{
  "model": "text-conditioned image diffusion model",
  "train_examples": 101725,
  "vocab_size": 4585,
  "text_encoder_layers": 12,
  "text_encoder_inner_norm": false,
  "norm": "groupnorm",
  "init": "kaiming_normal"
}
Rows from block 2 of the denoiser of a small text-conditioned image diffusion model, named by matrix and row number. Rows with one number belong to one channel. Each number is 128 + 24 x the weight over its row's rms, rounded and kept within 0 to 255. All counts start at 0. Numbers have three digits each.
Before each channel's rows are labels from the 100 images, of 14976 (inputs lightly noised), where the channel reaches its highest value: "responds to" is what is common among them; "patch colour" is the nearest of a few named colours to the mean colour under the peak. Only what is clearly more common there than usual is listed. The data: photos with spoken descriptions (Open Images, Localized Narratives). In brackets: how many of the 100.
# convs0: first 3x3 conv (model.enc.1.0.convs.0.weight, 128x128x3x3, each kernel summed), inputs 96-127
# convs1: second 3x3 conv (model.enc.1.0.convs.1.weight, 128x128x3x3, transposed, each kernel summed), outputs 96-127

responds to: text has "white" (29); text has "black" (25)
patch colour: white (41)
convs0.25:181133138135114143160088103129147133147190106122112085115137111100164104152144125126070135108169
convs1.25:150160146163121166147155099138136097162111158124120123109141135119055133130139120068146172122137

responds to: text has "grass" (28)
patch colour: white (83)
convs0.18:114167168103092141118102100111109086141131095106110126133139151131141135142139151146147135144140
convs1.18:136130088108159127122130167140133143133141143131130095117112112126169113138117116136117122151139

responds to: text has "white" (29)
patch colour: black (42)
convs0.30:137124118127112129104127103128115134083150102117145124159130151110138150153143127179124162134147
convs1.30:126131179126121172170128142131134088165139119158136127095139127125134145142127130066132098097114

responds to: text has "sky" (58); text has "water" (25)
patch colour: grey (79)
convs0.98:113146162094113162165131183092168159166169099171113153106136114136126119147089094127111149110116
convs1.98:155159156161128169164168117132126080148126136129156148153175135142042143130151132080157182111146

responds to: text has "sky" (76); text has "trees" (54)
patch colour: blue (59); cyan (37)
convs0.123:106131147118172100127139101099109119143124149122137091124127084110100154160076129134113117146112
convs1.123:159139134119090139110139166139128100140117136108145132154176118138109153139135144088138141136106

responds to: text has "white" (33); text has "black" (29)
patch colour: white (40); pink (26)
convs0.29:140141123136132126119164154146115087113099098107153113119104108137102159120131144112099116126137
convs1.29:123127176108139139150171113120152113134117100131115124107191133127109109153132143123138183148096

responds to: text has "grass" (36)
patch colour: green (34)
convs0.13:113120095133146122108139092102130125154103128137134143145134131111118107095156124113141131163113
convs1.13:165185170160134165165166120135141095153120131145149141132172140146048143145147143082155168125138