A small text-conditioned image diffusion model, trained from scratch.
Model: 9.65M parameters, arch unet, text encoder width 128, text encoder layers 12, text encoder norm layernorm, text encoder activation swiglu, norm groupnorm, widths [64, 128, 256].
Training: adamw at rate 0.002, batches of 64.
Data: trained on photos with spoken descriptions (Open Images, Localized Narratives), 101725 training examples.
Rows from block 6 of the text encoder of a small text-conditioned image diffusion model, named by matrix and row number. Rows with one number belong to one neuron. Each number is 128 + 32 x the weight over its row's rms, rounded and kept within 0 to 255. All counts start at 0. After the name is the row's rms in percent of the matrix's.
After each neuron's rows are labels from the 100 texts, of 14976, where the neuron reaches its largest size: "tokens" is the input token at the peak. Only what is clearly more common there than usual is listed. The data: photos with spoken descriptions (Open Images, Localized Narratives).
# gate: MLP gate (text_encoder.blocks.6.mlp.gate.weight, 512x128), inputs 0-63
# fc1: MLP up (text_encoder.blocks.6.mlp.fc1.weight, 512x128), inputs 0-63
# fc2: MLP down (text_encoder.blocks.6.mlp.fc2.weight, 128x512, transposed), outputs 0-63

gate.66 108 [138 116 149 177 154 124 159 138 126 125 115 139 152 163 152 158 149 196 121  65 128 153 170 160 156 143 159 169 131 145 151 149 149 204 152 126 146 148 155 166 119 145 201 131 174 135 135 134 153 129 192 158 176 155 148 135 131  48 126 154 151 152 127 165]
fc1.66 134 [ 99 114  93  98  72  95 105 122 115  94 134 144  54 113 121  66 140  68 168 176 142  98  83  69  92 153 120 128 102 116  87  83 146  68 132  89  91 105 154  84 137 141  66 125 130 110 160 109  98 148  62 134 134  75  90 144 104 198 117  80  97  86  93 113]
fc2.66 119 [108 156 174 126 173 175 145 102 171 151 120 136 147 158 171 128 105 147 162 160 116 145 158 145 162 109 148 127 140 143 159 133 174 156 146 136 146 171 194 117 170  57 153 134 138 158 143 171 148 157 150 128 138 155 175 173 173 152 148 160 137 162 179 163]
tokens: "trees"; ","; "sky"; "grass"

gate.153 100 [140 157 143 109 132 122 143  37 104 124 148 172 146 132 219 130 142 133 153 134 183 102  92 131  71 125 127  70 162  82 127 146 143 132 189 131  96 167 116 101 112  93 134 192 143 130 131 116 129 127 112 127 133 133 107 105 104 133  60 111  85 121 129 169]
fc1.153 102 [138 138 149 118 156 124 118 134 124 115 124 109 135 144  31 110 122  92  92 151  72 119 140 148 187 114 135 144  96 146 135 147  57  98 123 122 142 127  97 127 129 143  98 103 139 138  58 153 134 116 118 117 121 117 159 124 124 157 166 118 163 137 161 128]
fc2.153 099 [ 97 125 174  93 116 166 105  78 147  93 128  51 155 109 130 110  64  94 111 154  95 138 122 148 185  75 108  81 132 147 142 105 161 140  86  99 120 154 196  71 169 134 128  90 147 140 101 124  84 165  89  88 120  99 134 106 117 140 156 130  88 142 111 166]
tokens: "and"; "i"

gate.366 095 [105 105 106  65 117 122 157 126 125 128 190 124  91 117  99  49 118 152 178  91 103  95 138 101  87 132 135 149 103 102 141  95 141 167 121  98  94 142 132 107 119 145 165  89 165 113 176 105 138 161 102 133 157  76  72 160 152  95 138 130 104 144  95 152]
fc1.366 082 [163 171 170 161 123 126 110 145 148 121  84 134 143 115 168 165 146 111  70 168 173 152 134 136 187 103  98 105 154 141 105 168  76  94 159 148 138 117 112 129 110  96  93 142 122 130  78 150 108 100 141 111  97 154 172 132 131 165 148 107 141 109 190 129]
fc2.366 117 [133  94  82 156 105  78 126 163 100 119 168 161 129 128  96 135 169 164 115  70 139 130 116 120  81 169 119 158  91  77 116 139  83  75 135 143 100  81  78 169  84 125  88 154 125  98 161 103 154  88 162 162 111 125 119 129 133 111 106  89 154 111 105  90]
tokens: "<end>"; "."; "in"

gate.144 092 [117 174 122 104 108  93  99  96 117 116 160 164 150 118 202 156 151 142 137 115 220  91  79 111  67 116  88  76 136  69 130  96 172 137 159 139 144 180 144  95 134 110 138 174 128 110 143 107 126 149 161 137 131 135  92  77 122 121 109 154 100 100 104 164]
fc1.144 099 [109 108 134 145 140 152 151 148 117 113 101  84 142 140  67  89 113 125  98 147  47 188 169 162 188 130 153 162  96 175 136 138  88 113  92  98 107  62  98 171 107 145 123  91 150 129 100 159 127 111 116 128 135 126 163 156 122 140 161 104 161 140 152  92]
fc2.144 110 [110 134 135  95 130 157  91  98 129 125 160  71 149  85 134 104  72  64  83 154 110 107 107  98 169  96 112  74 145 152 101  98 159 140  80  92 132 139 173  82 155 108 143 101 117 127  68 128  55 154  63  83 130  66  95 102 111 123 126 101  98 131 114 157]
tokens: "see"; "grass"; "wall"

gate.487 076 [177 165 174 151 132 171 148 102 135 154 161 132 117  93 160 204 170 193 131  85 102 190 156 126 107 169 137 155 178  70  87 173 149 171 120 172 134  90 126 124 124 129 181 125 151  93 106 164  82 164 160 141 176 152 101 104 119  79  76 126 131  93 175 106]
fc1.487 070 [ 76  98  91  63 150 109  82 107 108 109  94 113 109 121 122 130  67  92 107 170  84 166 141 127  95 139  97 190 114 125 141  85 125  67 111 107  87 116 177 139 123 142  77  83 102  83 152  86 159 108 178 130  69 149  81 151 119 185 151 110 106 166 115 100]
fc2.487 084 [117 151 125 108 149 128 147 142 157 155 138 153 105 161 172 104 171 127 169 125  94 140 168 113 126 150 173 138 124 146 190  94 146 158  88 110 170 153 111 146 138 127 171 102 127 188 128 153 144 135 142 134 133 161 189 162 155 153 147 181 135 173 191 138]
tokens: "see"; "i"; "sky"; "here"

gate.345 109 [138 122 157 167 157 126 163 143 140 126 112 134 157 156 148 157 143 191 124  66 124 154 165 157 160 148 164 166 129 152 151 150 143 203 155 127 153 146 163 169 115 145 201 121 179 134 133 147 153 138 190 154 181 157 151 130 139  50 126 159 158 157 134 165]
fc1.345 129 [155 139 160 156 182 160 153 132 143 167 128 106 199 145 138 188 115 190  89  77 118 156 174 183 157 104 131 129 159 140 161 171 105 187 124 168 167 158 103 174 115 112 191 132 129 150  98 149 159 111 196 125 122 177 165 115 155  59 141 181 153 172 164 142]
fc2.345 119 [148 100  80 129  85  81 113 153  88 105 138 123 110 100  87 127 151 114  96  94 135 115  99 111  88 147 110 130 113 110 100 122  79  96 106 118 109  83  56 140  86 200 102 121 121  99 114  84 112  95 111 130 121 108  85  83  84 102 110 101 118  93  82  90]
tokens: "trees"; ","; "we"; "grass"

gate.155 088 [114 115 122 119 186 141 118 134 108 141 158 150 161  97 193  94 127 175  88 100 165 144 125 172  82 148 105 119 156  91 183 145 152 158 131 161 106  81  91 115  89 114 152 141 109 119  93 119 169 101 142 141 118 199 119 104 118 100 142 148 134 162 152  84]
fc1.155 092 [129 138 116 131  71 118 144 119 153 103  93 122  96 153  81 159 117  84 153 153 106 107 116 107 173  98 154 137 110 176  77 118 104  98 136 107 157 189 180 154 175 146  99 121 160 158 153 139  87 171 134 127 129  56 140 150 148 158 135  89 127  94 100 174]
fc2.155 091 [115  97 116 113 130 150 110 107 134 101 162  85 131  93 154 110  87  73 121 124  91  91 161 165 172 101 108  88 176 158 112 108 146 174  91 142 181 150 171 118 163  62 166 122 179 121  72 119  84 184  96 103 202 150 151 107 102 137  79 160 127 146 153 174]
tokens: "trees"; "on"

gate.441 095 [154 192 175 125 124 110 149  60 120  92 140 160 130 131 226 167 121 135 164 116 179 124 102 121  70 153 135  89 161  98 121 155 160 148 185 110 112 146 136 104 155  94 147 190 150 139 136 141 135 141 130 122 148 124 123 118 122 113  82 118  98 133 116 141]
fc1.441 094 [ 94 109 139  89 157 116 121 142 107 117 136  88 133 141  44  68 136 108 104 138  58 135 135 137 167 115 114 171  89 108 143 122  61  97 106 126 114 133 119 115 122 154 102  79 123 119  71 128 148 118 112 114  97 117 122 135 124 147 147 128 129 144 124 154]
fc2.441 089 [ 83 123 180  96 115 176 107  75 148  93 143  67 120 123 122 114  59 105 125 150  90 148 126 108 182  69 141  74 137 142 140 114 171 144 106 114 113 162 196  73 169 129 136  99 118 134 113 137  75 157 100  97 122  92 136 121 121 126 150 158  89 143 136 156]
tokens: "<end>"; "and"; "i"

gate.77 094 [ 85 117  75 115 135 152  79 178 124 185 141 148 124 102 146  88 110 143 124 115 139 153  94 120 107  78  64 138  95 112 140  96 134 122 104 173 149 115 105 145 129 147 132 122  61 160 126 131 125 103 126 150  53 186 156  79 147 126 134 192 133 139 122  87]
fc1.77 097 [152 126 178 127 123  90 164  72 125  70 114 121 132 148 123 148 157 115 137 142 113 121 147 138 136 177 176 144 151 124 115 148 133 134 144  90  96 169 179 107 125 110 122 111 197  86 123 124 130 160 127 116 193  60  96 167  99 126 112  76 130 126 129 201]
fc2.77 065 [104 184 103 136  76 118  80 111  60 188 180 136 164 105 118 129 144 141 107 116 139 118 179  45 113 129 170 132 154 136 168 128  61 131 115  78 169 104 133 125 112  81 149 133  42 125 111  85 170 110 102  96  92 116 125 127 119 222 111 122 126  94 131 142]
tokens: "and"; "grass"; "i"; "see"

gate.62 084 [178 130 119 128  78 131 178 113 180 111  98 144  93 132 127 123  85  80 115 140 134 183 154  97 168 123 193 132 112 185  60 145 156 126 123 125 141 155 169 170 125 122 116 120 170 116 126 117  59 129 122 167 116  48 152 168 139 132 153 121 151  74 136 140]
fc1.62 092 [ 79 142 143 122 177 136  90 140  71 153 158 102 163 101 120 121 151 175 134 116 111  81  97 170  91 101  78 124 104  73 201 111  93 131 132 119 108 115  78 107 132 134 141 131  92 156 109 123 196 119 130  89 134 208  98  55 126 123 102 145 100 173 132 107]
fc2.62 062 [127 182 146 156 129 156 122  99  95 160 170 146 199  89 141 147  71  93  98 135 129  82 112 119 154 123 149  91 193 165 128 149 148 133  85 124 146 155 179  88 162  20 131 144 105 179 124 136  95 145  97 110 164  88  70  80 121 166 151  53 126 135  91 116]
tokens: "<end>"; "a"

gate.503 077 [103 107  74 224 146 149 118 185 148 135 149 110 154 134 168 165 139 133  97 155 172 174 141 172 133  95 113 160 129 125 130 148 147 109 127 163 116 110 153 149 136  57 118 139 114  77 105 135 143  85 136 217 136 164 157 104 125 145  87 112 107 149 120 118]
fc1.503 078 [152 121 142  87 127 122 132 143 134 162 116 134 120 128  35  68 116 116 157 112 130  77 101  92 142 123 136 109 133 139 133  92 112 131 104 103 179 158  98 101 105 197 129  91 110 163 154 107 129 156  94 101 129  94 123 146 147 120 198 170 180 117  96 126]
fc2.503 060 [ 96 133 109 116 103 159 103  99 115 117 175  93 110 102 110 108  62 102 114 139 109 114 157 108 154  90 113  71 116  96  67 110 117 145  94 110  99 114 181  93 154 125 141 112 104  90  60 114  55 168 112  72 129 107 146 120 120 146 125 166  97 176 127 148]
tokens: "<end>"

gate.449 119 [125 126 148 122 106  83 129  85  91  94 141 166 134 129 209 141 136 166 182 106 171 154  99 113  67 158 135 124 135  76 119 113 184 157 172 129 105 131 151 104 143 115 155 165 128 118 154 116 129 139 170 119 144 130  65 135  89 105  77 113 133 124 103 152]
fc1.449 105 [112 113 141 133 131 117 118 164 134 120 127  68 133 128  27 132  85 131 122 116  47 177 150 135 168 100 126 205  94 143 127 119  90 126  87 118 154 108 134 144 148 166 133  51 102 134  98 145 131 116 149  90 114 144 127 138 128 122 164 140 189 143 140 102]
fc2.449 098 [ 92 127 170  85 118 166 106  74 138  93 125  52 144 112 133 109  58  98 126 141  92 133 118 141 189  68 104  84 125 150 141  94 165 132  94  99 115 152 189  72 159 145 131  86 130 139  88 131  83 155  90  93 115  95 141  94 129 128 156 152  83 131 119 160]
tokens: "see"; "."; "is"

gate.212 086 [153 157 130 127 152 115 115 138 140 107 103 166 143 140 197 157 163 138  93 137 164 176 148 169 120 150 128 149 180 123 157 174 159 124 167 157 129 160 157 152 114  72 119 164 123  79  92 126 153 133 186 132 119 164 142 137 117 141 161 156 157 145 168 181]
fc1.212 092 [ 98 120 123 103 103 139 152 103 110 150 142  74 103 107  77 113  92 139 176 104  73 101 127  87 118  74 130 130 119 115 100 134  64 143  88  80 132  94  86  96 142 177 142  95 136 155 139 150 104 149  62 121 143 130 106 116 116 110 115 134 106 102 102  86]
fc2.212 083 [114  92  73 109 112 124 107 118 116  89 255 113  76  84  96  90 103  88  67  96  85  85 130  94 133 109  78  97  89  71  48 100 114 128 104 123 102 115 109 107 142 137 107 101  70  68  73 124  63 125 104  99 114  98 130  78  87 131  98 111  99 158  91 165]
tokens: "<end>"; "."; "is"

gate.199 081 [124 115 152 143 150 133 157 168  93 107 165 166 149 148 146 139 180 193  96  58 167 102 115 134 121 116 153 118 137 106 155 111 167 208 139 109 126 112 119  90 148 120 202 154 149 134 137 110 152  99 168 174 163 140 106  61 107  52 115 155 104 158  91 153]
fc1.199 095 [157 128 180 146 208 157 145 154 127 148 127  86 200 105 103 189  89 158  58  91 102 153 127 175 168  63 133 109 129 135 204 127  95 153  91 131 162 105  82 121 133 126 155 121 104 162 100 130 189  77 160  88  85 192 168  80 129  88 151 155 148 202 158 116]
fc2.199 065 [112  89 129  95  68 110 132 119  84 114 127  99  80 112  73  87 114 107 145  81 108 110 114  87  94 125 102  85  76 103 120  98  74  83  84 107 117 125  86 107 116 230  97  75 105 108 115 121  97  66 109 112 100 112  72  73  87 100 131 130  97 116  69  72]
tokens: "trees"; "picture"

gate.334 108 [134 118 142 177 150 125 158 137 127 126 117 140 155 164 153 164 148 197 120  65 130 153 168 160 155 140 155 168 136 148 150 145 146 205 151 132 147 149 160 164 114 146 205 129 173 137 136 133 154 130 192 155 175 152 144 139 129  47 126 158 149 152 130 166]
fc1.334 136 [ 99 112  90  98  70  95 102 121 110  92 137 146  52 111 121  66 136  69 168 179 141  97  85  67  92 151 118 126 102 113  88  82 147  70 133  92  93 105 150  83 136 142  67 127 126 113 161 104  95 146  64 131 133  77  89 144  98 197 115  78  97  84  93 113]
fc2.334 121 [106 157 175 126 173 174 145 102 170 152 119 134 147 158 171 127 105 147 162 160 117 145 159 143 161 110 148 126 142 144 159 132 174 156 147 137 146 171 193 117 170  58 153 132 138 157 141 172 148 157 149 128 139 153 173 172 172 152 149 161 136 162 179 163]
tokens: "trees"; ","; "sky"; "we"

gate.486 105 [126 155 164 115 115  97 152  59  83  70 155 156 142 127 203 161 122 157 164 104 176 129  98 125  61 147 160 115 128  97 124 135 172 159 164 100  76 117 121  97 163 108 157 162 134 105 141 124 128 123 134 104 148 111  91 117  97 101  70  96 109 124  98 129]
fc1.486 095 [ 94  98 135 131 141 103 106 159 127 132 116  81 146 124  66 137 111 140 112 121  64 188 141 145 157 112 112 211  91 109 136  96 107 114 100 155 147 112 156 152 140 163 122  67  99 144  99 137 144 142 155  91  98 131 105 135 129 129 160 154 180 135 147 111]
fc2.486 091 [ 81 107 169  84 117 162 129  73 148  97 129  58 125 133 135 111  57 100 131 140  76 163 113 143 179  62 117  69 110 124 145 109 167 120  99  96 110 157 191  75 157 144 130  99 129 139 103 135  71 153  99  91 109  93 138 103 116 112 157 161  83 145 135 154]
tokens: "see"; "and"; "."; "is"

gate.54 077 [130 127 121 107  87 136 199 140 179 118 102 143 102 108 135 135 139  60 146 164 145 168 148 112 133 171 211 148 119 132  84 107 147 114  99 112 146 193 178 169  77 116 105 106 172 110 135 128  82 177 134 163 142  77 133 204 145 142 156 137 145 118 122 145]
fc1.54 082 [102 131 148 103 177 138  72 136  96 134 155 120 161 132  73  76 122 174 106  96 117  42 123 155 129  89  59 112 133 113 185 127 108 145 119 126  65  71  80  72 136 128 151 119  97 132 105 144 176  93 107  96  97 165 126  70 117 114 129 138  92 157 106 138]
fc2.54 073 [133 124 152 134 181 165 102 142 129 129 138  98 158  79 163 101 118  84  89 142 129  95 113 162 154 151 185 102 140 143 128 124 131 168  65 130 162 156 151 120 178  79 127 137 184 124  76 144  95 175 112 121 140  91 140 193 158 135 110  60 105 180 157 166]
tokens: "<end>"

gate.138 104 [132 116 146 184 148 121 155 132 112 119 121 145 157 170 156 159 161 193 116  61 140 151 160 161 160 146 155 165 124 135 150 135 157 204 158 126 138 140 151 154 123 140 203 133 178 142 135 129 151 131 186 156 172 158 139 124 123  49 124 149 145 152 125 177]
fc1.138 134 [102 114  90  90  72  92 109 123 127  93 127 145  51 114 120  63 142  70 172 175 137  97  96  63  92 157 126 129 107 127  88  93 146  72 136  85  98 115 166  89 138 149  68 122 133 105 167 113  95 153  64 144 143  71  97 153 104 195 119  80  97  83  94 113]
fc2.138 111 [104 160 175 121 174 172 152  98 171 151 124 135 149 162 172 128  98 144 167 159 118 148 160 144 164 107 154 127 146 146 160 134 172 155 145 137 149 168 191 112 168  50 154 131 139 152 140 167 147 159 147 125 142 156 174 175 171 155 149 162 141 159 180 170]
tokens: "trees"; ","; "sky"

gate.375 066 [140  88 178 178 119  84 157 102 153 137 188 129 108 117  76 126 183 175 149  94  88 113 136 130 137 106 130 184  93 123 118 135 105 175 152 134 102 159 159 100 158 102 181 156 102 104 115 148 140 168 133  90 152  90 184 152 136  85 147 145 173 127 132 145]
fc1.375 073 [133 146 152 106 135 115 122 132 127  71 109  87 171 146  68  59 129  44 119 173  89 121 158 140 192 122 164 145 116 168 145  91 107  82 106  63 119 167 111 113 126 133  78  81 126 139 128 115 147  71 121 145 121  99 131 122 134 168 176 121 131 169 114 124]
fc2.375 053 [103 144 169  92  97 163 141 111 131 130 150 140  84 141 114 116 127 122 189 123  76 125 173 178 147 118 167 105  97 148 123  82 113 150 128 112 183 168 109 113 158 163 182  93 137 127 135 163 145 127 118 100 109 185 138 157 120 138 140 188 112 182  99 117]
tokens: "and"; "riding"

gate.114 072 [115 150 149  56 144 113 155 112 100 105 161 169  92 143 182 113 126 118 159  87 161 120 129  55  72 157 143 102 132 129 148 121 159 172 158 103 144 128  87  97 171 157 155 143 178  53 167 101 142 102 125 163 157 166  92 124  92  91  99 159  69 151  71 136]
fc1.114 069 [122 118 134 167 102 145 101 147 165 156  84  96 186 144  64 106 150 134  72 154  86 128 148 199 201 111 100 128 161 119 110 145 110  91 106 158 116 112 190 148 131 105  99 126 100 200  80 134 101 131 148 111  81 117 181 139 146 164 150 122 170  87 198 120]
fc2.114 067 [113 100  84 161 141  91 131 128 120 103 138 156 125 143 121 154 131 119  82  84 159 103  56 110 120 150 120 125 134 154  67 133 101  86 111 131 111  93 135 130  87 126  82 128 118 119 147  82 102 123 116 167 100 101  59  75 128  53 115  73 150  78  87 111]
tokens: "."; "is"; "of"

gate.317 106 [135 119 148 180 151 121 156 135 120 122 115 144 154 167 157 161 152 194 121  65 133 154 168 161 161 147 155 163 125 141 154 145 152 205 156 127 144 141 159 162 120 142 203 130 178 132 137 132 155 132 188 154 178 159 144 124 121  49 125 154 148 153 128 170]
fc1.317 130 [ 94 113  95  88  70  95 109 129 120  94 128 146  51 111 120  64 139  69 172 180 136  96  90  67  97 156 127 131 101 120  90  90 146  71 137  89  93 108 157  85 138 145  68 123 128 107 163 115  95 154  62 139 140  75  89 147 108 195 117  79  98  86  94 114]
fc2.317 115 [105 155 175 124 173 173 148 100 171 151 123 135 148 162 170 130 101 147 165 160 118 148 160 147 163 108 148 128 143 143 160 133 173 154 146 140 150 171 192 117 169  54 152 132 138 153 144 169 149 157 149 128 141 157 174 172 172 151 149 164 139 160 179 167]
tokens: "trees"; ","; "sky"; "grass"

gate.104 083 [155 112 165 160 125  97 153 155 141  97 142 171 125 169 152 149 162 139 119 114 127 194 171 131 136 194 183 121  93 185 113 137 171 159 192 156 127  98 155 134 161  79 159 154 164 111 122 172 110 138 134 160 157  75 170 155 106  99 146  91 165 121 143 165]
fc1.104 086 [ 95 124 101  66 143 129  78  88  96 137 117  94 134  90 128 115  89 112 139 140 104  93  87 129  91  70  79 135 129  76 163 104  91  99  75  98 105 139 145 135 118 176 103  86  83 117 134 113 157 103 116  89  83 180  85  83 136 149 146 153  84 142  83 105]
fc2.104 123 [ 90 186 146  93 149 170  98  82 124 170 137 130 157  99 157  97  84  74 133 157  94 103 157 105 152  96 142  92 144 152 134  80 153 142  86  96 143 169 168  80 162 117 146  89 114 182  99 158  87 142  90  95 123  90 134 138 156 138 128 134  90 149 148 134]
tokens: "is"; "."

gate.403 080 [ 91 142 150  55 170 124 104 100 106 103 151  99 179 112 139  87 126  93 102 165 122 149 133 181  91 171  95  78 167 100 173 177  88  95 107 146  83 122 121 132 119 101  91 107 108  93  99 135 175 112 107  84  89 142 100 108 123 157 168 123 126 149 131 111]
fc1.403 077 [148  99 118 182  68 132 150 124 139 144  97 134 106 137 101 145 108 146 184 104 112 125 115  83 126  79 149 168 112 142  82  58 140 151 157 107 170 129 153 171 124 167 158 148 148 157 172  92  85 164 156 155 150  92 147 138 143 103  99 144 162 113 123 108]
fc2.403 082 [165  73 110 136 110 114  63 138 112 118 160 107  97  85 114 139  85  89  92 141 136 111 110 112 161 143 110 117  95  96 107 159  78 132 157 154 119 105 150 131 126 100 101 147 139  54  89  87  96 179 116 123 158 117  68 118  72 118  84 126 124 103  82 172]
tokens: "see"; "grass"; "and"; "boat"

gate.508 095 [107 156 119  95 142 135 138  91 115 127 149 130 162 121 215 109 141 166 119 107 204 141 117 161  92 160 113 108 153  79 156 140 143 155 181 129  88 142 150 134 103 103 156 164 141 118 114  92 153 126 158 121 138 148  93 130 132  98 111 141 109 145 109 148]
fc1.508 091 [140 133 144 138 101 122 129 138 132 117 109 109 121 133  47 122 112  88 142 157  55 143 137 123 159 110 147 168  83 168 100 117  83  97 108 111 157 131 118 135 146 163  99  85 131 147 102 159 106 138 107 140 111  92 155 119 119 158 154 120 150 114 131 148]
fc2.508 083 [113 117 115 123 118 169 124  99 151  83 151  88 131 102 115 133  80  86 118 145 104 119 122 162 181  83 105  83 169 153 145 121 169 157  89 133 170 163 193  95 169  78 165 124 172 121 105 113  79 167  92 105 174 135 141  57  91 131 102 158 118 111 147 182]
tokens: "and"; "table"; "see"

gate.466 094 [115 124  40  85 128 148 114  98 124 167 157 149 126 106 140 113  56 132 153 125 130 177  97 109  58  28  68 100  85 118 130 116 153 123 138 165 162 114  80 155  93 135 131 146  96 152 171 111 124 123 132 111  90 168 164 106 154 124 146 157 127 122 125  90]
fc1.466 090 [134 149 207 155 134 106 167 147 111  58  97 110 142 138 126 147 189 122 118 136 121  92 163 157 173 200 192 145 168 117 127 149  92 130 140  79 113 167 153 106 176 123 119 126 179 113  87 151 141 148 138 115 173  81  67 165 103 135 101 116 118 141 145 175]
fc2.466 071 [ 93 171 163 111  61 142  72  83  72 145 160  99 125 100  81 109 101 115 103  90 113 113 141  69 157 101 148  94 209 142 141 106  95 127  80 102 139 121 173  92 159 121 130 118 121 158  94  94 120 104  84  72 144 101 101 134 141 214 134 115  98 107  76 123]
tokens: "is"; "a"; "middle"

gate.400 080 [ 89 162 151 104 117 115 168 116 100  94 191 159 101 126 163 116 160 114 147 131 183  63 114 116  52 130 164 103 131 108 104 162 141 140 176 117 103 150 104  87 130  90 130 174 157  74 129 140 114 130  91 150 178 102 128  95 118 126  67 110  47 116  83 156]
fc1.400 076 [175 125 123 115 165 136  78 123 150 163  80 127 154 136  60  95 125 113  98 141  88 158 147 150 198 137  76 126 120 116 163 112  88 101 122 137 167 137 115 130 137 158 106 102 124 163 121 136 156 121 155 123  80 132 148 152 148 145 185 126 181 126 172 143]
fc2.400 106 [ 80 124 150  77 125 151  96  77 129 129 153  72 127 118 129  79  56  74 118 147  74 129 131 116 163  72 112  59 127 124 109  93 148 126  94  99 121 139 179  78 151 135 132  95 121 123  74 131  56 150  81  76 127  84 106 103 116 125 111 141  77 143 105 148]
tokens: "and"; "picture"; "are"; "also"

gate.347 105 [123 118 161 177 166 103 126 183 123 107 112 153 121 144 129 130 189 142 106 123 134 167 151 162 165 179 152 185 133 131 173 164 164 144 149 122 143 147 157 103 151  83 146 153 144 109 100 153 177 137 150 176 173 116 116 134 109 116  85 135 141 172 118 155]
fc1.347 108 [121 124  88  69 106 138 121  84 130 137 137 121 119 101 107  86  87  98 148 141 100  92 103  83  88  59  99  65 114 125  99 108  90 104 114 117 131 124  84 130  86 177 101  94 115 141 143 107  91 121  92  78  89 135 137 117 147 146 174 125 122  95 111  98]
fc2.347 128 [ 85 142 150  70 130 148  74  74 116 143 179  80 108  85 131  75  78  80 109 124  84  88 146 102 156  76  94  90 123 104  98  78 152 138  87  94 134 151 152  81 156 121 109  85  97 123  75 142  86 130  78  83 104  87 149 139 148 139  89 119  81 116 136 157]
tokens: "."; "is"

gate.176 119 [ 76  89  77 136  90 107  80 123 138 149 124 103  78 104 125 134  95  64 140 200 113 106  95  77 111  96  99 162 106 125  83  55 113  58  99 105 136 124 152 119 119 162  63 103 123 130 125 114  82 133  91 105 140 107  93 130 141 193  67 108 110  76  72 100]
fc1.176 126 [111 107  79 128  82 100  70  89 151 166 111 102  78  93 164 144  92  66 139 203 118 115  93  77 102  96  85 138 109 119  81  65 122  55 103 120 153 129 163 141 120 173  61 105 120 130 132 129  67 144  83  94 131 103 112 121 143 197  75 126 114  72 104  92]
fc2.176 044 [133 116  94 132 122 109 141 136 125 105  34 140 126 130 120 141 131 141 123 107 124 122 107 130  96 136 122 131 118 112 138 113 125 102 134 121 130 125  93 140 102 255 105 125 124 125 136 123 150 108 143 132 130 143 148  98 127 103 116 117 140 102 149  96]
tokens: "."; "is"

gate.72 111 [ 86  91 105  75 104 124 164 131 109 132 198  95  86 117  98  66 122 158 192  88 109 115 145  93 113 144 149 156 103 104 115 103 128 160  93  90  98 121 138 101 155 152 166  97 161  98 176 124 118 174  95 141 154  82  74 154 117  95 139 123  86 125  75 129]
fc1.72 096 [142 129 142 157 151 118  97 129 141 139  79 151 160 154 198 187 128 103  64 171 133 142 111 166 144 110 105 102 134 147 138 159 111  89 154 165 172 119 137 161  99  91  90 160 105 150  75 137 126 108 150 119 103 172 181 119 121 171 116 108 148 123 185 145]
fc2.72 131 [147  96 105 157 128  77 139 163 109 109 177 153 110 117 110 149 161 162 107  81 150 122  97 147  78 163  99 163  97  81 109 150  89  84 145 148  94  83  68 166  82 135  81 155 130  93 160 105 148  89 161 166 114 133 119 136 127  92 107 109 166 118 116  70]
tokens: "<end>"; "grass"

gate.328 131 [113  88 134 168 100 115 141 183 102 127 149 122  99 106 112  98 153 177 184  77 126 189 162  78 139 160 173 186 103 125 110  86 173 176 116 123 125  80 165 128 141 170 180  97 128 101 206 113 114 153 136 148 152 141 112 177 108  79  96 130 147 113 117  81]
fc1.328 136 [143 177 121  85 155 152 118  83 141 142 118 138 159 142 127 144  99  81  85 177 139  71  95 174 125  82  92  56 165 139 142 173  90  83 131 153 129 177  80 126 104  82  80 156 127 158  61 135 135 114 117  94  99 131 142  83 154 177 166 129 118 144 146 173]
fc2.328 150 [163 101 103 178 130  84 140 164 117  94 155 180  88 120 102 159 167 163 100 105 165 112  93 152  87 172 113 167  92  92 106 159  78  95 158 155  90  89  85 164  92 120  96 152 129  94 170 106 156 100 174 167 103 157 103 123 112  89 106  93 164 105 114  78]
tokens: "."; "is"

gate.1 096 [104 146 113 120 133 147 113  79 133 131 147 155 164 132 218 118 144 155 130 104 219 128 115 155  80 137 112 106 167  71 140 138 164 150 166 139 115 148 158 120  91 106 152 165 132 128 134 103 135 139 146 135 132 156 103 135 140  99 117 127 113 118 113 139]
fc1.1 098 [139 123 136 145 117 124 145 155 117 116 108 107  99 128  30 128 136  95 113 154  49 122 152 117 166 100 144 141  84 165 114 126  95 102 104 100 147 113 104 135 157 155 105  82 139 130 103 166 112 115  99 149 140  92 166 112 111 152 135 125 139 123 133 126]
fc2.1 082 [133 105 114 126 126 156 105 101 136  75 160  90 126  73 107 134  68  75  84 167 115 101  94 140 194  92  90  92 144 139 126 119 152 149  94 128 135 140 195  93 165  75 135 131 136 107  97  98  68 165  89 102 168 110 131  63  64 101 114 111 117 131 109 167]
tokens: "and"; "<end>"; "see"; "wall"